config = dict(
    model='autoregressive pixel model',
    dataset='retinal OCT scans (Kermany 2017)',
    arch='transformer_decoder',
    bias='all',
    parallel_block=False,
    residual_init='none',
    optimizer='soap',
    shampoo_beta=0.99,
    max_precond_dim=1024,
    one_sided=False,
)
Rows from block 2, named by matrix and row number. Rows with one number belong to one attention dimension. Each number is 128 + 32 x the weight over its row's rms, rounded and kept within 0 to 255. All counts start at 0. Numbers have three digits each.
# v: attention query, key and value (stacked) (model.blocks.2.attn.qkv.weight, 384x128, the v third), inputs 86-127
# proj: attention output (model.blocks.2.attn.proj.weight, 128x128, transposed), outputs 86-127
v.0:137139074172118146099121119166151145133141144103173165088126152123113079134106143147145133132120176126063153086117130124101113
proj.0:178125107137080088154169107128120101147118102106127066143140157140162183115119081123105107120100137139149127146184124063180157
v.1:053117143160137078102110163158130182183121133131130184122156145062121084132153112175113128161192100094127111037180152148132167
proj.1:175160065117148197178153110095134080154100103115178129155123132161126187112114166130126175149161131115109108136081074112073166
v.2:160153144100164149160046159160109127141149185160139180105164137107147114087210071125164138103204162100130135133122148148077122
proj.2:069119121181149188144156099031132097201148142112188142117167157118160129148141139116072115185134165135158075103088161138133090
v.3:169106140139173091149110077145166068119180163107115103094107104120145126124081132075108130095064084103133121112115091112134116
proj.3:121099134107138123078157132141146155188140131097095134090147117147108141203115129184176151175152151118092175153153127175067088
v.4:108174115079128098118133118081166149121111161196138108085128110155173165144107121114157175126139115144099039123140087119172099
proj.4:205128139146099153118129094166129143112156104124201134132070134153078119057099183160112182114130158136173105143172115104089161
v.5:114131113169172173151080111131115067078085104129103091125147088132141175171150158155125115176140153137114103082088104139137165
proj.5:080169166103075151146092111086128118147047100167164055083134163093109143095140121089172158141123093147146147125172145171161165
v.6:144154135133132172113127099178127187103062142082100087096121137119147166098093150144119102123114195122132087181176076066117161
proj.6:148114170136136147184116111143123129194155114165066156126139115099169125147104137102159159191220146135099128089094115158134149
v.7:147147120106172136136121132150132107080130159102124147118093163125125093148150091093190098148124115075116152176149159153105081
proj.7:138075134177106108115138158134120159142125107163105154191133150078132141117111113178105159104083156184123161166130169068140134
v.8:127133117118113115161129169188086115150167110149103136127153128155148138204130151109161154109145095157130174130078102093126098
proj.8:115107148128176138117205133144111148114080111133161120157114172075084122120134089123131131127119134130094113125157152092134192
v.9:060168109089176088147151132147129138152175156131160128184116174166098153086143133085129161195104102082043111077117157151109109
proj.9:151117146118097251089107127093154136130100106125096066136093148108101109212146119129058136126151136158175127143072118099126173
v.10:162164183136106110144103134186203151095179128160181099154114185133141130116092151064086107150080174120172122157153160147155147
proj.10:139135110134153120113123099126061207147089122155097166076175137067152138142143076193120096107107177143180140127075141142082132
v.11:113152181103132115109134143142171170120133186197082100166141141142031145124140165153094105112146111152109082114164128090175157
proj.11:121079157060087134116142104139158137175098130039166092114149132098111098114103156159153154151107112116136172132122155099089127
v.12:027153107118073116173190126111151110115089117150145113099112103128195113068166144088174163115083101138155193112066098128161138
proj.12:214132144188111066088059148119134125100074087144095120159168187190152126142132179145127059131033126143088098105092148137134099
v.13:072150092132082154098179103181141155177097119094137152093173138164101114115094105110125127114125153116135136082136121156122131
proj.13:146151153139131104142109142119150135077161059163112062139130203103114191112116115101168135159157157059128118098152106160117087
v.14:112162099117121096162041151118150120113154133099092145112125109135145160116076114109157071119125077108083152118073133146102165
proj.14:126100124113166078137163146105085098148097174185142105147081067091141082143199105099125119159081143085168133079141096152147075
v.15:181135136126136132154148169094110149175179118101145082082102092130084142171117128161206170114125180121151119137070173193180163
proj.15:110182114123166131174171120141148126058056109093144158140129119109160117179114147124065147157189172110144147135125102052044095
v.16:149150117096068168079147134132153193111145117136095136114118145149117141138159115138084101154159087122172121073084103117079129
proj.16:127103181162144176166101130150164131090115096138176148077154176099071109113134118095126118142122174082088122120172106121215158
v.17:134084134082110159094105092114151075092144090127070079091071159120131108196118124151133105083104140113128110159125120112129144
proj.17:161116140185143078206122108139125139116133170085151122083148083104156142090142094180110145099170189122150146106157151113128087
v.18:141137179087145150155103138141094114182113131139126145145183178099155076125149145127168169156089185093136103106126138112114153
proj.18:057144061140205094136208150147164154094138129077118082138101101123085174150103131157109082121158117187127146164162118106144146
v.19:114162080118134097124071106168124126187103088165083088070155154128096180145144173110085195149159117109166117136141101170105179
proj.19:125148152160091132112158144113099166065067138102150122163149040168098117095091060106145077092118151133105165123155063107137107
v.20:127210122086170138080158112144077127122147093120108139103135198184130081169083135132064109106167089085181150072136158136102135
proj.20:137110137151190127122170161092135130146139158112197083164120058046114177063112123141143086157128117100066163139065107104149158
v.21:095169124116148124175099111094191121169115174094130160096124136126109079132118162171118160104139114184171143087178134131141155
proj.21:164182125115148151141146180104134183102138080151089078151106142124171164058147144084139128169136138130117125145118119102072103
v.22:151088064164154148064124140179117104152087092203156135212139147138143114207140106119133131135098130129110136145085125113089127
proj.22:109119157076145111121110091120128207091156149096130127112098103070131110168109129115082161063132072207069126132128071134133118
v.23:097178128149120109201145101162115156111125137180155113102095125140103067125132148109093108118130119090054196122146115138171062
proj.23:112130099072160136079155159123165139142116146146155165158177119078120165141100099064166164091088165134179070179156137092146126
v.24:120055130091127133095162135183145106112138145141126162136165132168112190153116160159118161202121180140123119171130137104125105
proj.24:132142087158148140191106123110129099117103105133115086145063117118123150139115147164129129117172117135157178132143140080132150
v.25:127111137055213137157117147151137113105113116158115112129103089072071144096135066140122097078084143141146084148109139140126194
proj.25:144106158161166144167162148153118157107108167126190138128152183142177099201108134119190147148112051163129076111064140095148146
v.26:152112177153134151086073163084094129164140204120160121143065067108142166135169167131099097121128106125113125116154136118098128
proj.26:062179151106157091135091138090133175088117102135150108155163103150120054137109136144153181142137106173112101095125147186179117
v.27:084115152210053124092176093134151100136172147141123133135134156124140161143087159140137047156154124160128142137148167111147114
proj.27:111176180110134156136079122149134195117148099106175133162144119185132086098074080126102162205104156128134093166134162118062071
v.28:133145141121114086126066133156157076142137072085169138141178120156099117089160164161119091149085147131115179130156210141128120
proj.28:041082147161099096089229107102117129118098089137123113125140141133178155155121105165177153084129135083144077147084086135113096
v.29:082122147138136107177185137100180169120163113093068170149113137179060097164116129102082114166115171124159116138149145089108134
proj.29:098124111115141156105084179065152153157119128129115119112137161103097147078135175173151147126180120144151144135152144122158087
v.30:151168099106113116154196133131179191104120130083201127144129160136136120133182212119125112062121163132152098105150141152182060
proj.30:157092116132122092100186161118143130098131091191160075095117173109078145146160101146123111169085133107158100167147141152071179
v.31:108181085088137091125140135149152173109129096159215161146095156118148138115116105189150135090109132147168150086148136033172146
proj.31:164095122141158129078108115101097130171152117140114098150153148107088163127110160139176125088103131107127149109162100114106141
v.32:088105130209126168122092187115219107111138106125136122102112137127147122115130164184183086153130126070111162149149106145152174
proj.32:177110116121114109156126084152076088131068092132097093158202112125127121149160188040060129092096117118091112110164138118073178
v.33:172122109134156127117156207181159100110106179161163099182101153128081128159128125129122103149037092152090139107155093096120154
proj.33:134119108111043117156090092072131134147174112117129102092167122140158188119188136108111098093191116177176110130178092130137110
v.34:133203184067162159181127119094073107154130087105145136149181060061103136128126165135118104153064134157151114129118085115102147
proj.34:118121042175116140160125151175149107115154158158102126093107209137160156127117143076114121158177108120083143124167123115075130
v.35:144196150153160117097133129146182101117195138133196152128159117103109091202142076133104113090138158109147123114111099027144085
proj.35:173144096101096089122050078103099161132081095105109057154087113181165169057151157106095114124126114082155120166128155171125131
v.36:134147195182107165126152115160048107117130183185130164115146131124105122113164176081126059114140093118135151129156105126154046
proj.36:131149062047104106113112174153219139106130099119165110127139153097153121116128032131157168139098077191096114095155132118129141
v.37:081117138117128136149114154154136169128125142165160134163102150092145164135105118071129125091142117161106142140113101174149094
proj.37:164119096187135125137073116127161094138106111108090133029139119169070104146165103148060125147083133115104101099100081137106093
v.38:122103116094110108171146153131150135158129111084119108091008116121082108173104108147136157186139131113078181125165149144138136
proj.38:122200159162126132050160148108094151123125126171095109105171117113195140116137108143085129110130145137113097105135158090123154
v.39:154117066129126132091160128077085141104143128175182146123099165139141100140111092118181099152099102159173127110174175140108098
proj.39:071112170110093115191049112129140152119083125079131110140131097156100153098132148107128175070136106122082150104154117153158113
v.40:157161101164116125133132105090092100205081171201087127082113127110124208094155193093112057146050152100088125069109150129095137
proj.40:119098128115080121163158149207156127111099084093099139165183147149079098137127063176128178127194130198137154164139134122125123
v.41:152127126124056105120175131178113175157167138119114177108121110105190148139102115081158148146075164111134123149110100082166074
proj.41:100119146180177142141068154111120103116040122168149073159170137100103126189139160176131109111160083167136159094139142187100150
v.42:251107142075123107069132081136101125117165165153100095073105099147104133158175134186130151151129094126159135157179096120087133
proj.42:090186093146093138189095145107109123107073095121138141206166146116148140126134119089162053167133135087145117155194150138164119
v.43:185099113064111111089161156140192144136105118140144182134107135133086136070190093135105112139142147092176071100106067137133124
proj.43:119111099156204090135146131109151137114167173088102129164120167127193107099097166158135154122119186098107139083146156135162087
v.44:090146193100189108124120117107172133147104092125123149140133141093081152031079103123114070088135094082109155074154117150111107
proj.44:163152088159119139118133146114145103066138166092126150149107129148174073168150116133200187144190185129138132149125158057152162
v.45:122158100174079127096144140076159153201150130089147141109121098101102135093073124106134193139151127116142148104078139154140099
proj.45:085113188138115185158145087167103100128103157169103147166114124151155079126151144114145118090145135138109088148134092068155212
v.46:126115188142111135104121097144130152077144172083134085137214186132127148141192106098153147100142141114154146113146102142159168
proj.46:201150139121108162127118167096142132192103117170126161118066070170119093132120156109156122153156074084122128103135087127113161
v.47:068176141122120142112158116126064171134147200112118020145075133105102102062107094133131065080094152062113116155160084138105100
proj.47:185100093127102136122121153149123110120162083127110201096139108128133097160107131135136158121160110182197152139113142089135058
v.48:168125097084047140087186145102148136124146091053103108136131110144139109132104148101116129093147155127150101169148106150115157
proj.48:096075110168154131177098155124133164086142115139200148122130077121181134117143145163138142161082058143162153082102125141105144
v.49:156170104131136148172096181112126087082121104138155087124154096102158158106066132111152130122103152048118152148121118119189101
proj.49:113131093129089122143122122108079151161154135091163160077105134159111137114199192093138190176124122191089095113141165101087174
v.50:163078114124102113077089132125106105178124097144124162137106042087104153090141170163162127043180135125097141159116130105181155
proj.50:121105137138129069138143074125124153050132118130126120118130166177154115127121110092070126170125139206127132091207116169120159
v.51:109059084143106126135133172155120083166155130118082110130164118086099157136109102143206144099105137110143111092097108079179129
proj.51:103164158144108114124124177108130130096157113138147134097128109162110153163130146135089118182153126107127175106153150135106202
v.52:117147122105144167199153082069096100075128122087104114177078096190184138170094129165151116131098146120155191096124164184120142
proj.52:095082086170101119094110101135079147196143109123135122092246099128100136094106176121121122124184136166131105184137143107155156
v.53:121150076158122134125161166117136126172115177160074139150153142144105159092115079137147164123168157085130165099106142112140225
proj.53:194106187085116109158082096120094112124141095101127153139128152137125094091154130122153146164147097137160147124133086143065105
v.54:136119152133134077070059062140130114122146060158078118118083133162134114155132092113180066150117087146124132118121138141120148
proj.54:132103085141100173204191147064185110120132139136150089129134085113121147088065116134130156117137221108132108155128158160098128
v.55:162136201164072149106160056139137110152110087127123075132119150108124141108077169134117210138146053105145100133119113162121122
proj.55:118100084118189078174152162111087127152088161126087180116161121140082128188121080170153065073087171156131143127135107116121134
v.56:151120141124167165061132108134171145144120140163128108147140129124153166116164120072136076168175183130081136127144081164104119
proj.56:101144107103104098166095120131123147136163137116155101102117095136117072161087083154169085141171132171179174136133188136130107
v.57:137121123104155131102120133175135088138143177118128143138111136095158120163153110087158109003059128158175150144081119120187178
proj.57:115075131133130157125162106077134134139135059092084073123143143142080123125117117137075124143152094105111140143141080176108129
v.58:105106103127166222176155121111097110131137138107114168154094085158048165109169087096090154099156149132108099163176164079148181
proj.58:107200115144099073089131144128115120134130145153146062091136193116136037121092156167138092121097104175148195153064106116128017
v.59:155207135178116162126130064165129145194117092127140097098193059124187148109164070126111080130131086109083059122114174185102146
proj.59:162064152052164124141141169123154158149136150160131103114087144108098099167098156124113142062142209108152189128101033089128134
v.60:145184159092106116174120176147169081097159110150144146109090130115100091151114101151156140143161146096105131100118150147100124
proj.60:109104047171101132095112062113108159116112104123130145211161112178152179102154118130116109102123079169123132127103141090103164
v.61:140110128160197133152062159171115127082151073159110067178125085138139075182056134100087124106194089115132086118116156158151146
proj.61:127082063145051123078113077082140116153134138123068106091131105147093133112162124175140123140020168097120172091120094114111174
v.62:094124120184148113136072118066108127136145125100104047218175097181086086079113140166150193146114093109082180136073125135110129
proj.62:187182132114072099142153100214157127105125135147133170074121120131156130153146142132122076139118150133163079055152156118154156
v.63:137105125117127174138109114137139079097094102141110166154120167163131089090168088114113148181069167131099101195069136144110153
proj.63:122114140147094090105168109163159164111129137120146076092102134129135141114064212189167083105147119166195108075170078145131094
v.64:133141131127142067148097084131134096035154129111120142144110153094139154149137187100127121120071106161117180100139130142157139
proj.64:113096172111126137082133116126144147128111108161156105101110144129124118147112095122187149144112186152191150071157133112116107
v.65:104129149115152102139100154095123174092113082085160087060138122193106044178073110118111109098119126091110152118120132106098201
proj.65:102129133124205158142117165164144078154178085173143152182119113077114120089094161163098152119134127168165186105132109148190159
v.66:135125151140133215106145195081112074092114157087148136109128173106172085109117129089102136170105147103135101170144136133139079
proj.66:183112089140149082158149122123219073137175074131087109150107133134153120192189112127144174117107112131138107097158125149115115
v.67:132130097133119160093096159125106174170184154142103162160080144110170124120156139096114132148149202089146164141147104149125165
proj.67:160106129110117075097107193172193197128147095118171102160172126136091175104161126078162119160165143204144091148092150141137198
v.68:065141137164107066091225141117167131133191132086134152132124163153112112128093144081089156105180146149134153124068123146127075
proj.68:084164083100110123189104088193134122118049124151113118075167111181135157089094119125155118200076101142087099146119162129150184
v.69:138110166171107091133158170178125094126111142119152126125116106182143138115150122190203098131186062062127143117096161140132113
proj.69:160077121102139152106143101099163109129200074151113118064189140093171079203103091147114157144125112093119120166105120102099145
v.70:127138100147164091150144124135138132117129138149152190172098072111157121168110106135049084100081120129144128157138118091090145
proj.70:099131097126115089123112172143148133126197131106104075056187100141131119118137152089137114110124147188084112132074111157163110
v.71:144179180106097153145123054201164062134166125168103145085086199129102113148085191175124107066150157112172129165078165152130141
proj.71:133166111114114173121066181127100115109100146060116092108148144157139086070143093136136162159097091158105117069173188112123109
v.72:115114084104167119137117144162141142108144159084070162187125169083094135108122139158194054131092156188136136092109132148200093
proj.72:108138159114048149137142112154098142207093079107089086150100068119157130083152126098057140122117119105101144107076119059156151
v.73:126104122073245113165126123134159125115189125135059136103164143153146118093119131109124143149154131170093131178137155161202138
proj.73:114152121152146111111187108171131180078141144085191174160158145151130148199105137156113123133065117110155141125166133149102144
v.74:170142116124172146135124086096146162139110097172107080065081090154144138123149191124141112112146162099162083065143091142149104
proj.74:098098188139141104112073149128197096109133173077089161173169124123153116167117072124096078077088092155092136078096164102147126
v.75:120102056157166156175161148099116103133095126163128105079146084135148156131133086181117137105080106114104229146086135088137125
proj.75:146134086118136140095213195152103202083068115078121158135120154057188146136127123083107127109087131086120073167100113115119171
v.76:119081161103166141099132096137110143125176118171119127167129118129128067170123113087119120142093144102102147125119150075144117
proj.76:126125099097110083151135163122098122134114134143088135091109116122180156083162098160104149132134121104145143120107150179072147
v.77:180120113164153116159075142127104091155097147104112136137109152065082124134130109149134115125096122112098135141126174114159124
proj.77:179076110130169100116100077144128143137172130135183141125119100123154128094113147080136137175167096099101130126106079137101091
v.78:109162165143102112064079106121137087164136132129138115102089184100104104110107158178111111096142116152115118162154104112113144
proj.78:098092138149140150169130154083112112135137190074153107124151207199140113137095149143116182141151139147138119155142112083092126
v.79:082140137160097061123101132103101085130044151152129095085121144120064130090176095104128174085114110142181127116122110102121110
proj.79:134121124111206194077115103199131169185142148152134127191090113088175150151131144149131147117134125133170120158158159128140120
v.80:121120124114157124092163087051173150107174118142168166178166154124141115091082152095173137137114136062178167117143156076122120
proj.80:107157146128148115102095135208106134155141125163173095096121138089118122122033060156112145054142119186130066083113098060114172
v.81:177141182194115088088197105099106134120138120077098178164139157103159089093110101118104135180103125136194093120137085066141104
proj.81:137127116089107092101113147132121087121126146119153068069149168095128176201171125099080130119161153086130157131110029080066162
v.82:126100110114129109152099121105147096138136095152146114137100178204181114137212112145140118116139164125096158174153163147090124
proj.82:153147090146103096109092137168133148143055130137111086128090121119066116182105159059129159176155073156145156140128124109094128
v.83:133132088160148086177102124156115196131156131129069092152186142119084090164118177057122105150135119126137143133186164099111114
proj.83:131152086070120096134123155147091140139164138099126175095132072161140120141099089186136187150152149139128097103098166176136195
v.84:074120117077133104099145111093098127076147161141131141126153032107116114130121099153178141091194126137135137102123092166094101
proj.84:154114149141078099158110163145163112183124127141107168132075118126154136121123183115091132138145104165123133186131100139124129
v.85:103095108120156155154103196062029119131130166132179136142154099109168165174155093109116139099162049112187165141131108175173152
proj.85:155191176103147080161189105190171121131175052143094156136109171186135138135137163098117104193180193147134156167133143112143117
v.86:140060205127109174124099113131117083161106186119159127107097146109166131122176092164124119073163141140147163140095136131102188
proj.86:107115125119130119115147194149152157097135123120113098145119110130156164093154085128042093172139135143170086147158128108121152
v.87:102100174123118119166127083179159185102152112038172156111108064157130129200124114113090143088135158139136113122089118111098118
proj.87:169179098154131092082152142121096092092069173156139099151148125070147124149112122140159166150124147214105135176121076174073099
v.88:127137074131185124150128142130080142144182074161131196181177136187108079146152117120101179109113117140136096092104066107098103
proj.88:120188153171087133176098143080117149100085103142156094151142180126150128144109116138138186124133179137145213148160158143106128
v.89:166157084143161106158098114143103152140075094110134174144108150103182188092072126132118096113148180104135155165182147121142127
proj.89:160155151026147172177133114124109126130135184118109113115104158082109136128097068133176140154181148192119151122145103157141072
v.90:092163012146098120190128141129173092135177067159049144168128144130182101157161120097093123107090104151117119084136092074083181
proj.90:147134160142050078139074131146062102090115154173202168112130154046129125124055134143168139126166137141112148147053170093117091
v.91:134066131103156179075102103134104141120111105191165132142113179156115155158108134149149113100172094158112201145162154117080114
proj.91:177187169141161171138131100139095116144094119059118119062114168106132077135158168130112119145122137088180082126110147149157186
v.92:132119096128153141082173062140189119048154163185144152111122146154081117156159100133116143141070094147121135164131102145164073
proj.92:115162145080129203152081102111125124189122108106143116127102156109160154141122074156133113152111140074138119129203124149143130
v.93:171117105130112172089179127131139112158181088088135145163072083169106181105151109127173161053183171139096136044114165166165167
proj.93:127076109136086156125106095118121121153097140157122161189148120103150144141115140089135059165071119128155148104112141113133116
v.94:145192124104093149142114137148164131101144184105187116132154130152149060090104120142082110079135148126160181118144125190106168
proj.94:148121123150105157106132165094100098149138106119118111131046118080087143131073170110150088177151139154092076107101216124095137
v.95:123092153122105106098150154119091122156140134068114156127115097186163129099067196142141132095115070140201127176108207147121108
proj.95:146170182072117147086085101117163169133192147183176107106146191079162099154154091089151128162136076138122106081128108122116112
v.96:111104172132104096152106091180115143124070136120145124099109135077127072129097105181107166123093066097125133122133087117114117
proj.96:146163136096097095196154074118112122107180107153189106130127110094151131098026141090121121110142118162115146114159143104147122
v.97:133131100115137125096110109151154107136129187134145133159087067095172173111150132150077123098074192185115172106194174111111138
proj.97:137183160163125167128077167145115103072100099130070160127108059126115156153108113125136180137115102063108085162090085128150109
v.98:125125164153075105083106109166135129168123120107085095112179067108122112105093118103093086205071195165149114156100136144152087
proj.98:183108106161179132143145101126059155087134101135124065133088150126176148118148174187187110117155130174065107088091112123126207
v.99:201125157123155141126119146160098101126124127091143089148139176118146126123163126144111100107092111165123115110088166116125155
proj.99:124076117126150163156122153093126120105095110157138186151135097134149119141141111185192122158077167136103028167163166186097086
v.100:132126104149107220171128154138166143115116146154094163123096113123141035164072092116110154095161122106109108188042143114164095
proj.100:156125172106177075124130138181101088196153116133180132166134161131138126158135142159145171138172151107081109144190114127149172
v.101:145108076203115101158102131160120147154100171143115152142126099085190195139152084093186131137080063162085072158099133103152125
proj.101:091136123047130212120111071110150116080112111120108170244162108076094093159083134165146101161125203175202166107134169119123119
v.102:138135105125065107117215103131176118126108143113164091111126113127153138142160126159126118124095109083098061169153128149176162
proj.102:107120167177147107126124080166108078127089125106138130172107150083072095090089152151156063074166179142192172154095127169155088
v.103:103127145151154109088073046122128128150120130154118069156113111087148166160134100122140211148140141106089101142135163149101150
proj.103:152125092135099154070164173127131117161097183147120161080103137124099124166174143143174108142124100119123177155133101157131074
v.104:160107157113141129132152108113100124123097136153069094153137107141152085133144072145118099188070089120110056133161122098113114
proj.104:125099083165086102110092154129147129162134098080154149113133150173086105151100062121177135129186148132134157072108122061167154
v.105:120180139132062100149086132139121163140130121127119135133155189141143147148157211139125184133112115123122096095114128109115121
proj.105:075156125093159118150170110037174135160129115107052158109112126098102170136114093108108156129194090147123127124110127163140211
v.106:108072135169177078083210156125084135119097091147112167153086141113164123139110142143127056163207116126094116133109147164110110
proj.106:160141119139099149141112120140150066111150126110145055070033158096143140131067117143136154133110131102203104065157170141125129
v.107:110135068152145098137146183104135109128154088147107129167174178132109140161093102113114161133093123169166150169072098102100190
proj.107:128095158078126121099084146103137148129140066150121111125123104127192128103107120143080120096153189138079118117164133091129071
v.108:117147124067091127123059115141158130113098147140122154053124147148129166100136138151102198130136124133081067169098151126117142
proj.108:142127078116144126128158143105110093111146101183205173160130143083153144130164108091108073170181123134144135141109093164142140
v.109:128150123080147178105168130158189059113143129099188113119198138133159051130140147220147108118173153106094113109079173086137107
proj.109:182080118195132121156064126180108135135175175116106125107136091125117135150153084067140132148136124145102187137126112117150088
v.110:126102133104111150098090125133114146144078108103129126063100126124158099102145177127138128095119152204152147146104087065136112
proj.110:140181095172132137161129096133133039096114135168175071143135120196152147119132116135126152132139136066081178125126186130121104
v.111:092128193130177128105125156213174105152121106166127118157111126115144143109109119078189137131166103020161081177128128108097125
proj.111:127133125130119141174137156120147088118156124149149138121104100113086140165133128129125085118133086146074082072144135117161042
v.112:175145172143180190174108152138125105118038100073111127100074155176129146096144163154164120132159136120130204167149196128160101
proj.112:104092120185141072148151138134179069114147127124160102152176098093120142128110118132159134083122130111103090112075141172126155
v.113:176141158062167158148161166101140170149099098154131114164170117133163070200160155134101137119099162232082168146146120076104195
proj.113:156083111111133148185054062113131165102106208141157178083098101093131177109145093101154153153139116126182123105086123143162097
v.114:117102185151134176136118097124119101103136153094144142160160089175158130145140114058135122135079113192162159093063129223069091
proj.114:114160112150130110139147155068135098099115139148084161167095098113171107075133200133163127088149126120120113128195097104122110
v.115:123138156094164093169193102108118116099177098148156137119087197158158107080136124113152177109130172184170092160147129113189032
proj.115:136140135183194139157156122143137166148127119146158104127119065120141139124131123130161151169211140099157145101084080108088142
v.116:149149139141102127120205172112170194121103116092147113089124109157116100163150116071148122118076115110189203128125105108127117
proj.116:082158164138128141098125050158136128137135099200102139162044097086104164090145155129192102131156182120111117152131145145127133
v.117:145135106121141159161120156166151171140123136120078136171186138114148089085125122112128132060167180107171144153117153121102092
proj.117:076123143182125133120121114148143114108081112119170121088119137166159010097160141146137103164132089105124093146114129131115136
v.118:142151146137096151113110118134139161140133127152119104140099199111146136123176075108125118176050124075204109144175122100161113
proj.118:050114188152080199069155134166132093119129073125108108121088118139115089105100136117141156086139158174099075146108183064153151
v.119:154103147130112146104146083150136131123102128197186145126196127150080077076097131170171133160088105109160127178164062139114115
proj.119:037114122140085100124158179163144177133156190137144126127109126104194129110172209084043107138119141151117105128089187132133076
v.120:133117125159098144151061119099102225163124073162112139169129133150172133086081109134142082141117127123097129106166137142128098
proj.120:168135133144193101132166128098139069120157142061126086137146068119129153105140166171135205110166154170144105145160145182155076
v.121:156164184111161149107120154181120075204163145177146184109159121170081091158161141152119155157156177135165170120183131140094149
proj.121:087116159130056159149123142110118130091101142050114064119100124126170093150160109085178127180114100165108082041158098129119124
v.122:111137118130193126189132127130186152116118156105102146162157134142180138103126124075101141159143116140159171163192115082074103
proj.122:131146148111112118115107121113109134124117083152108062191111110197088147096173120126122159100134151117117154113102127123139095
v.123:113141096145132153183109124145116118129110137096071137183131061152060154124183130115131153127111087160133157118187178140106075
proj.123:181093201108144173114141178122160148084151152162116090137098108131175107110096113135088147095093191150124153064114125120187101
v.124:133142149094117102107155169115152101098139143093119096158153133136116119133164154098128185076141123098169109138091174116165190
proj.124:108143094141131157148151088217088166107177152130098159118153167106107159153169044153148150103083088113109130153159125117153141
v.125:138169139133134129149064180148112184155130149165119099088169172159124156113155105125119123205139201107132142142157191144121121
proj.125:065131057128093149109148150170132089105101109119174128134192093080147141095140155064148135071099105093143185087091099174088111
v.126:103203081082130115141119134125115089139121065128153112163102087097140119064106161100136159144157153146188133114079148148088100
proj.126:203167161189087172135154133122134158090130110122127130100129136170090166176099145178141154121138187166128189122112053153108073
v.127:171077173090157104129139107179141144144107145131151134103095129131152079138146141139057136080099114104108149119162151150087062
proj.127:156153171181102155190097125142146096144141127193135155149131104159118128075166117103152108152126114132125090075120145126124166