python train.py --model="autoregressive pixel model" --fused_qkv=true --batch_size=128
Rows from block 2 of a small autoregressive pixel model, named by matrix and row number. Rows with one number belong to one neuron. Each number is 500 + 40 x the weight over its row's rms, rounded and kept within 0 to 999. All counts start at 0. Numbers have three digits each.
After each neuron's rows are labels from the 100 images, of 14976, where the neuron reaches its highest value: "responds to" is what is common among them. Only what is clearly more common there than usual is listed. The data: retinal OCT scans (Kermany 2017).
# fc1: MLP up (model.blocks.2.mlp.fc1.weight, 256x128), inputs 0-127
# fc2: MLP down (model.blocks.2.mlp.fc2.weight, 128x256, transposed), outputs 0-127

fc1.213:452508475482462454482473417487501541564529494505468452460485500529478505528559542491442471579473478465539537564460488566488523528504503506453484496537488524537528583524508441493416536519493507458494586506518467431559454497514504540470494507498496544525472485626466440480507456471541488486513513523445495406463451524492449429413477462497519528516483550536432461543481511486475469397547
fc2.213:476555523528492479510492495489455439480477515495468512532478522488490471457435479524527522494552474449537473442507510493509498469482394482575469432455484440456485469560505465480511466434558570517460453467414483541483475549478473551544506550570473542521436450498574506566404471511451570499467445455490442510477503457518463526441489467484557483436475459520573463484541480485542493519421
responds to: finding: choroidal neovascularization

fc1.164:445444504515601549515533524487465534482492570494472551457486596521513474535491426540481505546486478519497483414506456542521505512580519507492523472394473485495495547522532513460528585528403449473510559454466486525498385469520417459476503483469513440507442443459480537538579498457500466491465547419511431492521525560479526529516489443501500489483508515473467538504513488461501511503497
fc2.164:508496449458520592454552430516545427523508448495496513454540475508471515478521523487501543523515486476539482554502521496538549460496473491497511509558472516499490526516520465466401380461490576535461469480495503440539565474519531501504467465551487532406451474561529469491493443508557483431532544536561453510496456444479571529545455608510490473481468439487549412476494463529504491530488
responds to: finding: diabetic macular edema

fc1.194:465482471522494546423517471451486440444588536479583583545575546528577483488485517523495521422468513433532554449531480432428517484544481497526493518514477534444518522527459488555501440467518449494474482493517458510518446506510534543494566429514492489481435446484423582514592526439460500535548504503532524510506518515515489482469547525496497574509489465429511485533535534460496424530478
fc2.194:496460495455537476528443526532453496488394560514461403481542462477428484520427468452511442485538434507524528538453402520555445486462566533537531437531531457470508534517495450500539485535433522506533483471478514510579492533460454454463466541514510523517510464457542528478461508565511520438440478409452480473514489430505525478534492591509502454546496442482464507484546497486453535497533
responds to: finding: choroidal neovascularization

fc1.167:490494468485505511477478507558527484469453530527500508527522492536491477503473477470530470502540448429531474405526488596445444515575522506487491511506561473470525447450496551429499443402357498539522483432491403510565500523497525511515561519583474549479510450477585503521514458480478511431462529534517509455503494494550515466542481485467535541544486491486568485521504483473428470437522
fc2.167:587477429467484462496466487470494496479619546514430515460506486571526551504470495484542499497546522513534503480501527546473501506499437488423592566461530524580519524546460529618548473532541572495541491526514489425535454458482477532524392488475532469486480501499502471485493488463517539516517504571495508495520496540525464599519434502582497527489463494458569496496531537557486500512511
responds to: finding: choroidal neovascularization

fc1.120:497531453476479512496543520571457489458420417466483543462522502504500481533499572611521526462554523545509536463481472494563501501514434536463533535464538532483602433474496541483462498444501472497529589485576514538573516502484481616529492510540466496507521493479530499517540467517485502498551550457458522548464556505506507485506427383524528511535510521457470468487495510454425472462470
fc2.120:471436476592509521508495490557598494502560541458485447559502442490509583502433551439528509558402479462525455512474538572441495502493476476479487552455468472460515545481556526470558575533447557492474489519479484545459459539436524432461496513482501515536524485537444477475498467443519509449503462524507539468496562458475536511464562550457508557492498513473452448444520524569508494474559
responds to: finding: diabetic macular edema

fc1.0:470498538442529508549518573527557445451533430469512460502463524503540450525529469425444515458506485479538495492485475559534455526468447436490531442504432530505477531564482453497468531508493517471466494561575493509515517559563480537502566446558489450550504502598557473437454466534464568468470498513497608493442559500509422514494530500477463476522594478560483484523469530497514506501543
fc2.0:493509598507443549514489518541557493507478487493459483573543511490475487493448544565466475476483404571448480564516507477558541517457564460524516514471522466456552493486527513530430516527544397455526539446510475502466455499415435458470486472495478548533496523452461464534559593505493485499546499444451519535519521488447525511474459516457503462458407490475512524567476472543467488581468
responds to: finding: choroidal neovascularization

fc1.150:467549487492528440500540508408504439475459483513498534567548531525545527543467427516510467506615510509480476537591493454523539505472494523485442459501393459443554533441557536496473512519532481497558487465595529507489526502528443526549561464532550515483513451443475490486503515446522458497482476452480593522429479512513537529443542441498501535467432461481523504508557527484464563491485
fc2.150:466526459517593461513483536563488552434483541525475533519510630479480511437499483463500464518467487465494508524442452561507457446453500472485479514518419480523510542531507415481523544492513463549419500491471548510474457525521493478531530568475452511648535503471504495496524520480548521432543550551508497484500542493544523537507460528396480454527558489487488460564499529503500477433472
responds to: finding: diabetic macular edema

fc1.224:516512496556536513532509474500576499497551525408510453477550430435406519463550550478524549478504509383443477528421502482496483511483478518532488530472475477533395432571468480473469549514479499477488518528437495474523502447593461527533562525494536487476459500531474466528498587496483524565547529468555491506493449516535557568459526462493492481542489517458497504478480479460454457418471
fc2.224:548497530509469463448428528523452531466491569554487538568420498566491452538521462541556526516510487495490586477525447466502541519504560457518506530510548510572538522502568534442440519424515456509530532461474525532505522544452505535511468456436494484464461460520496482500525421471503504499454494586522450522446519450460504469511396469462528538522552452550400486512526525480493528512582
responds to: finding: choroidal neovascularization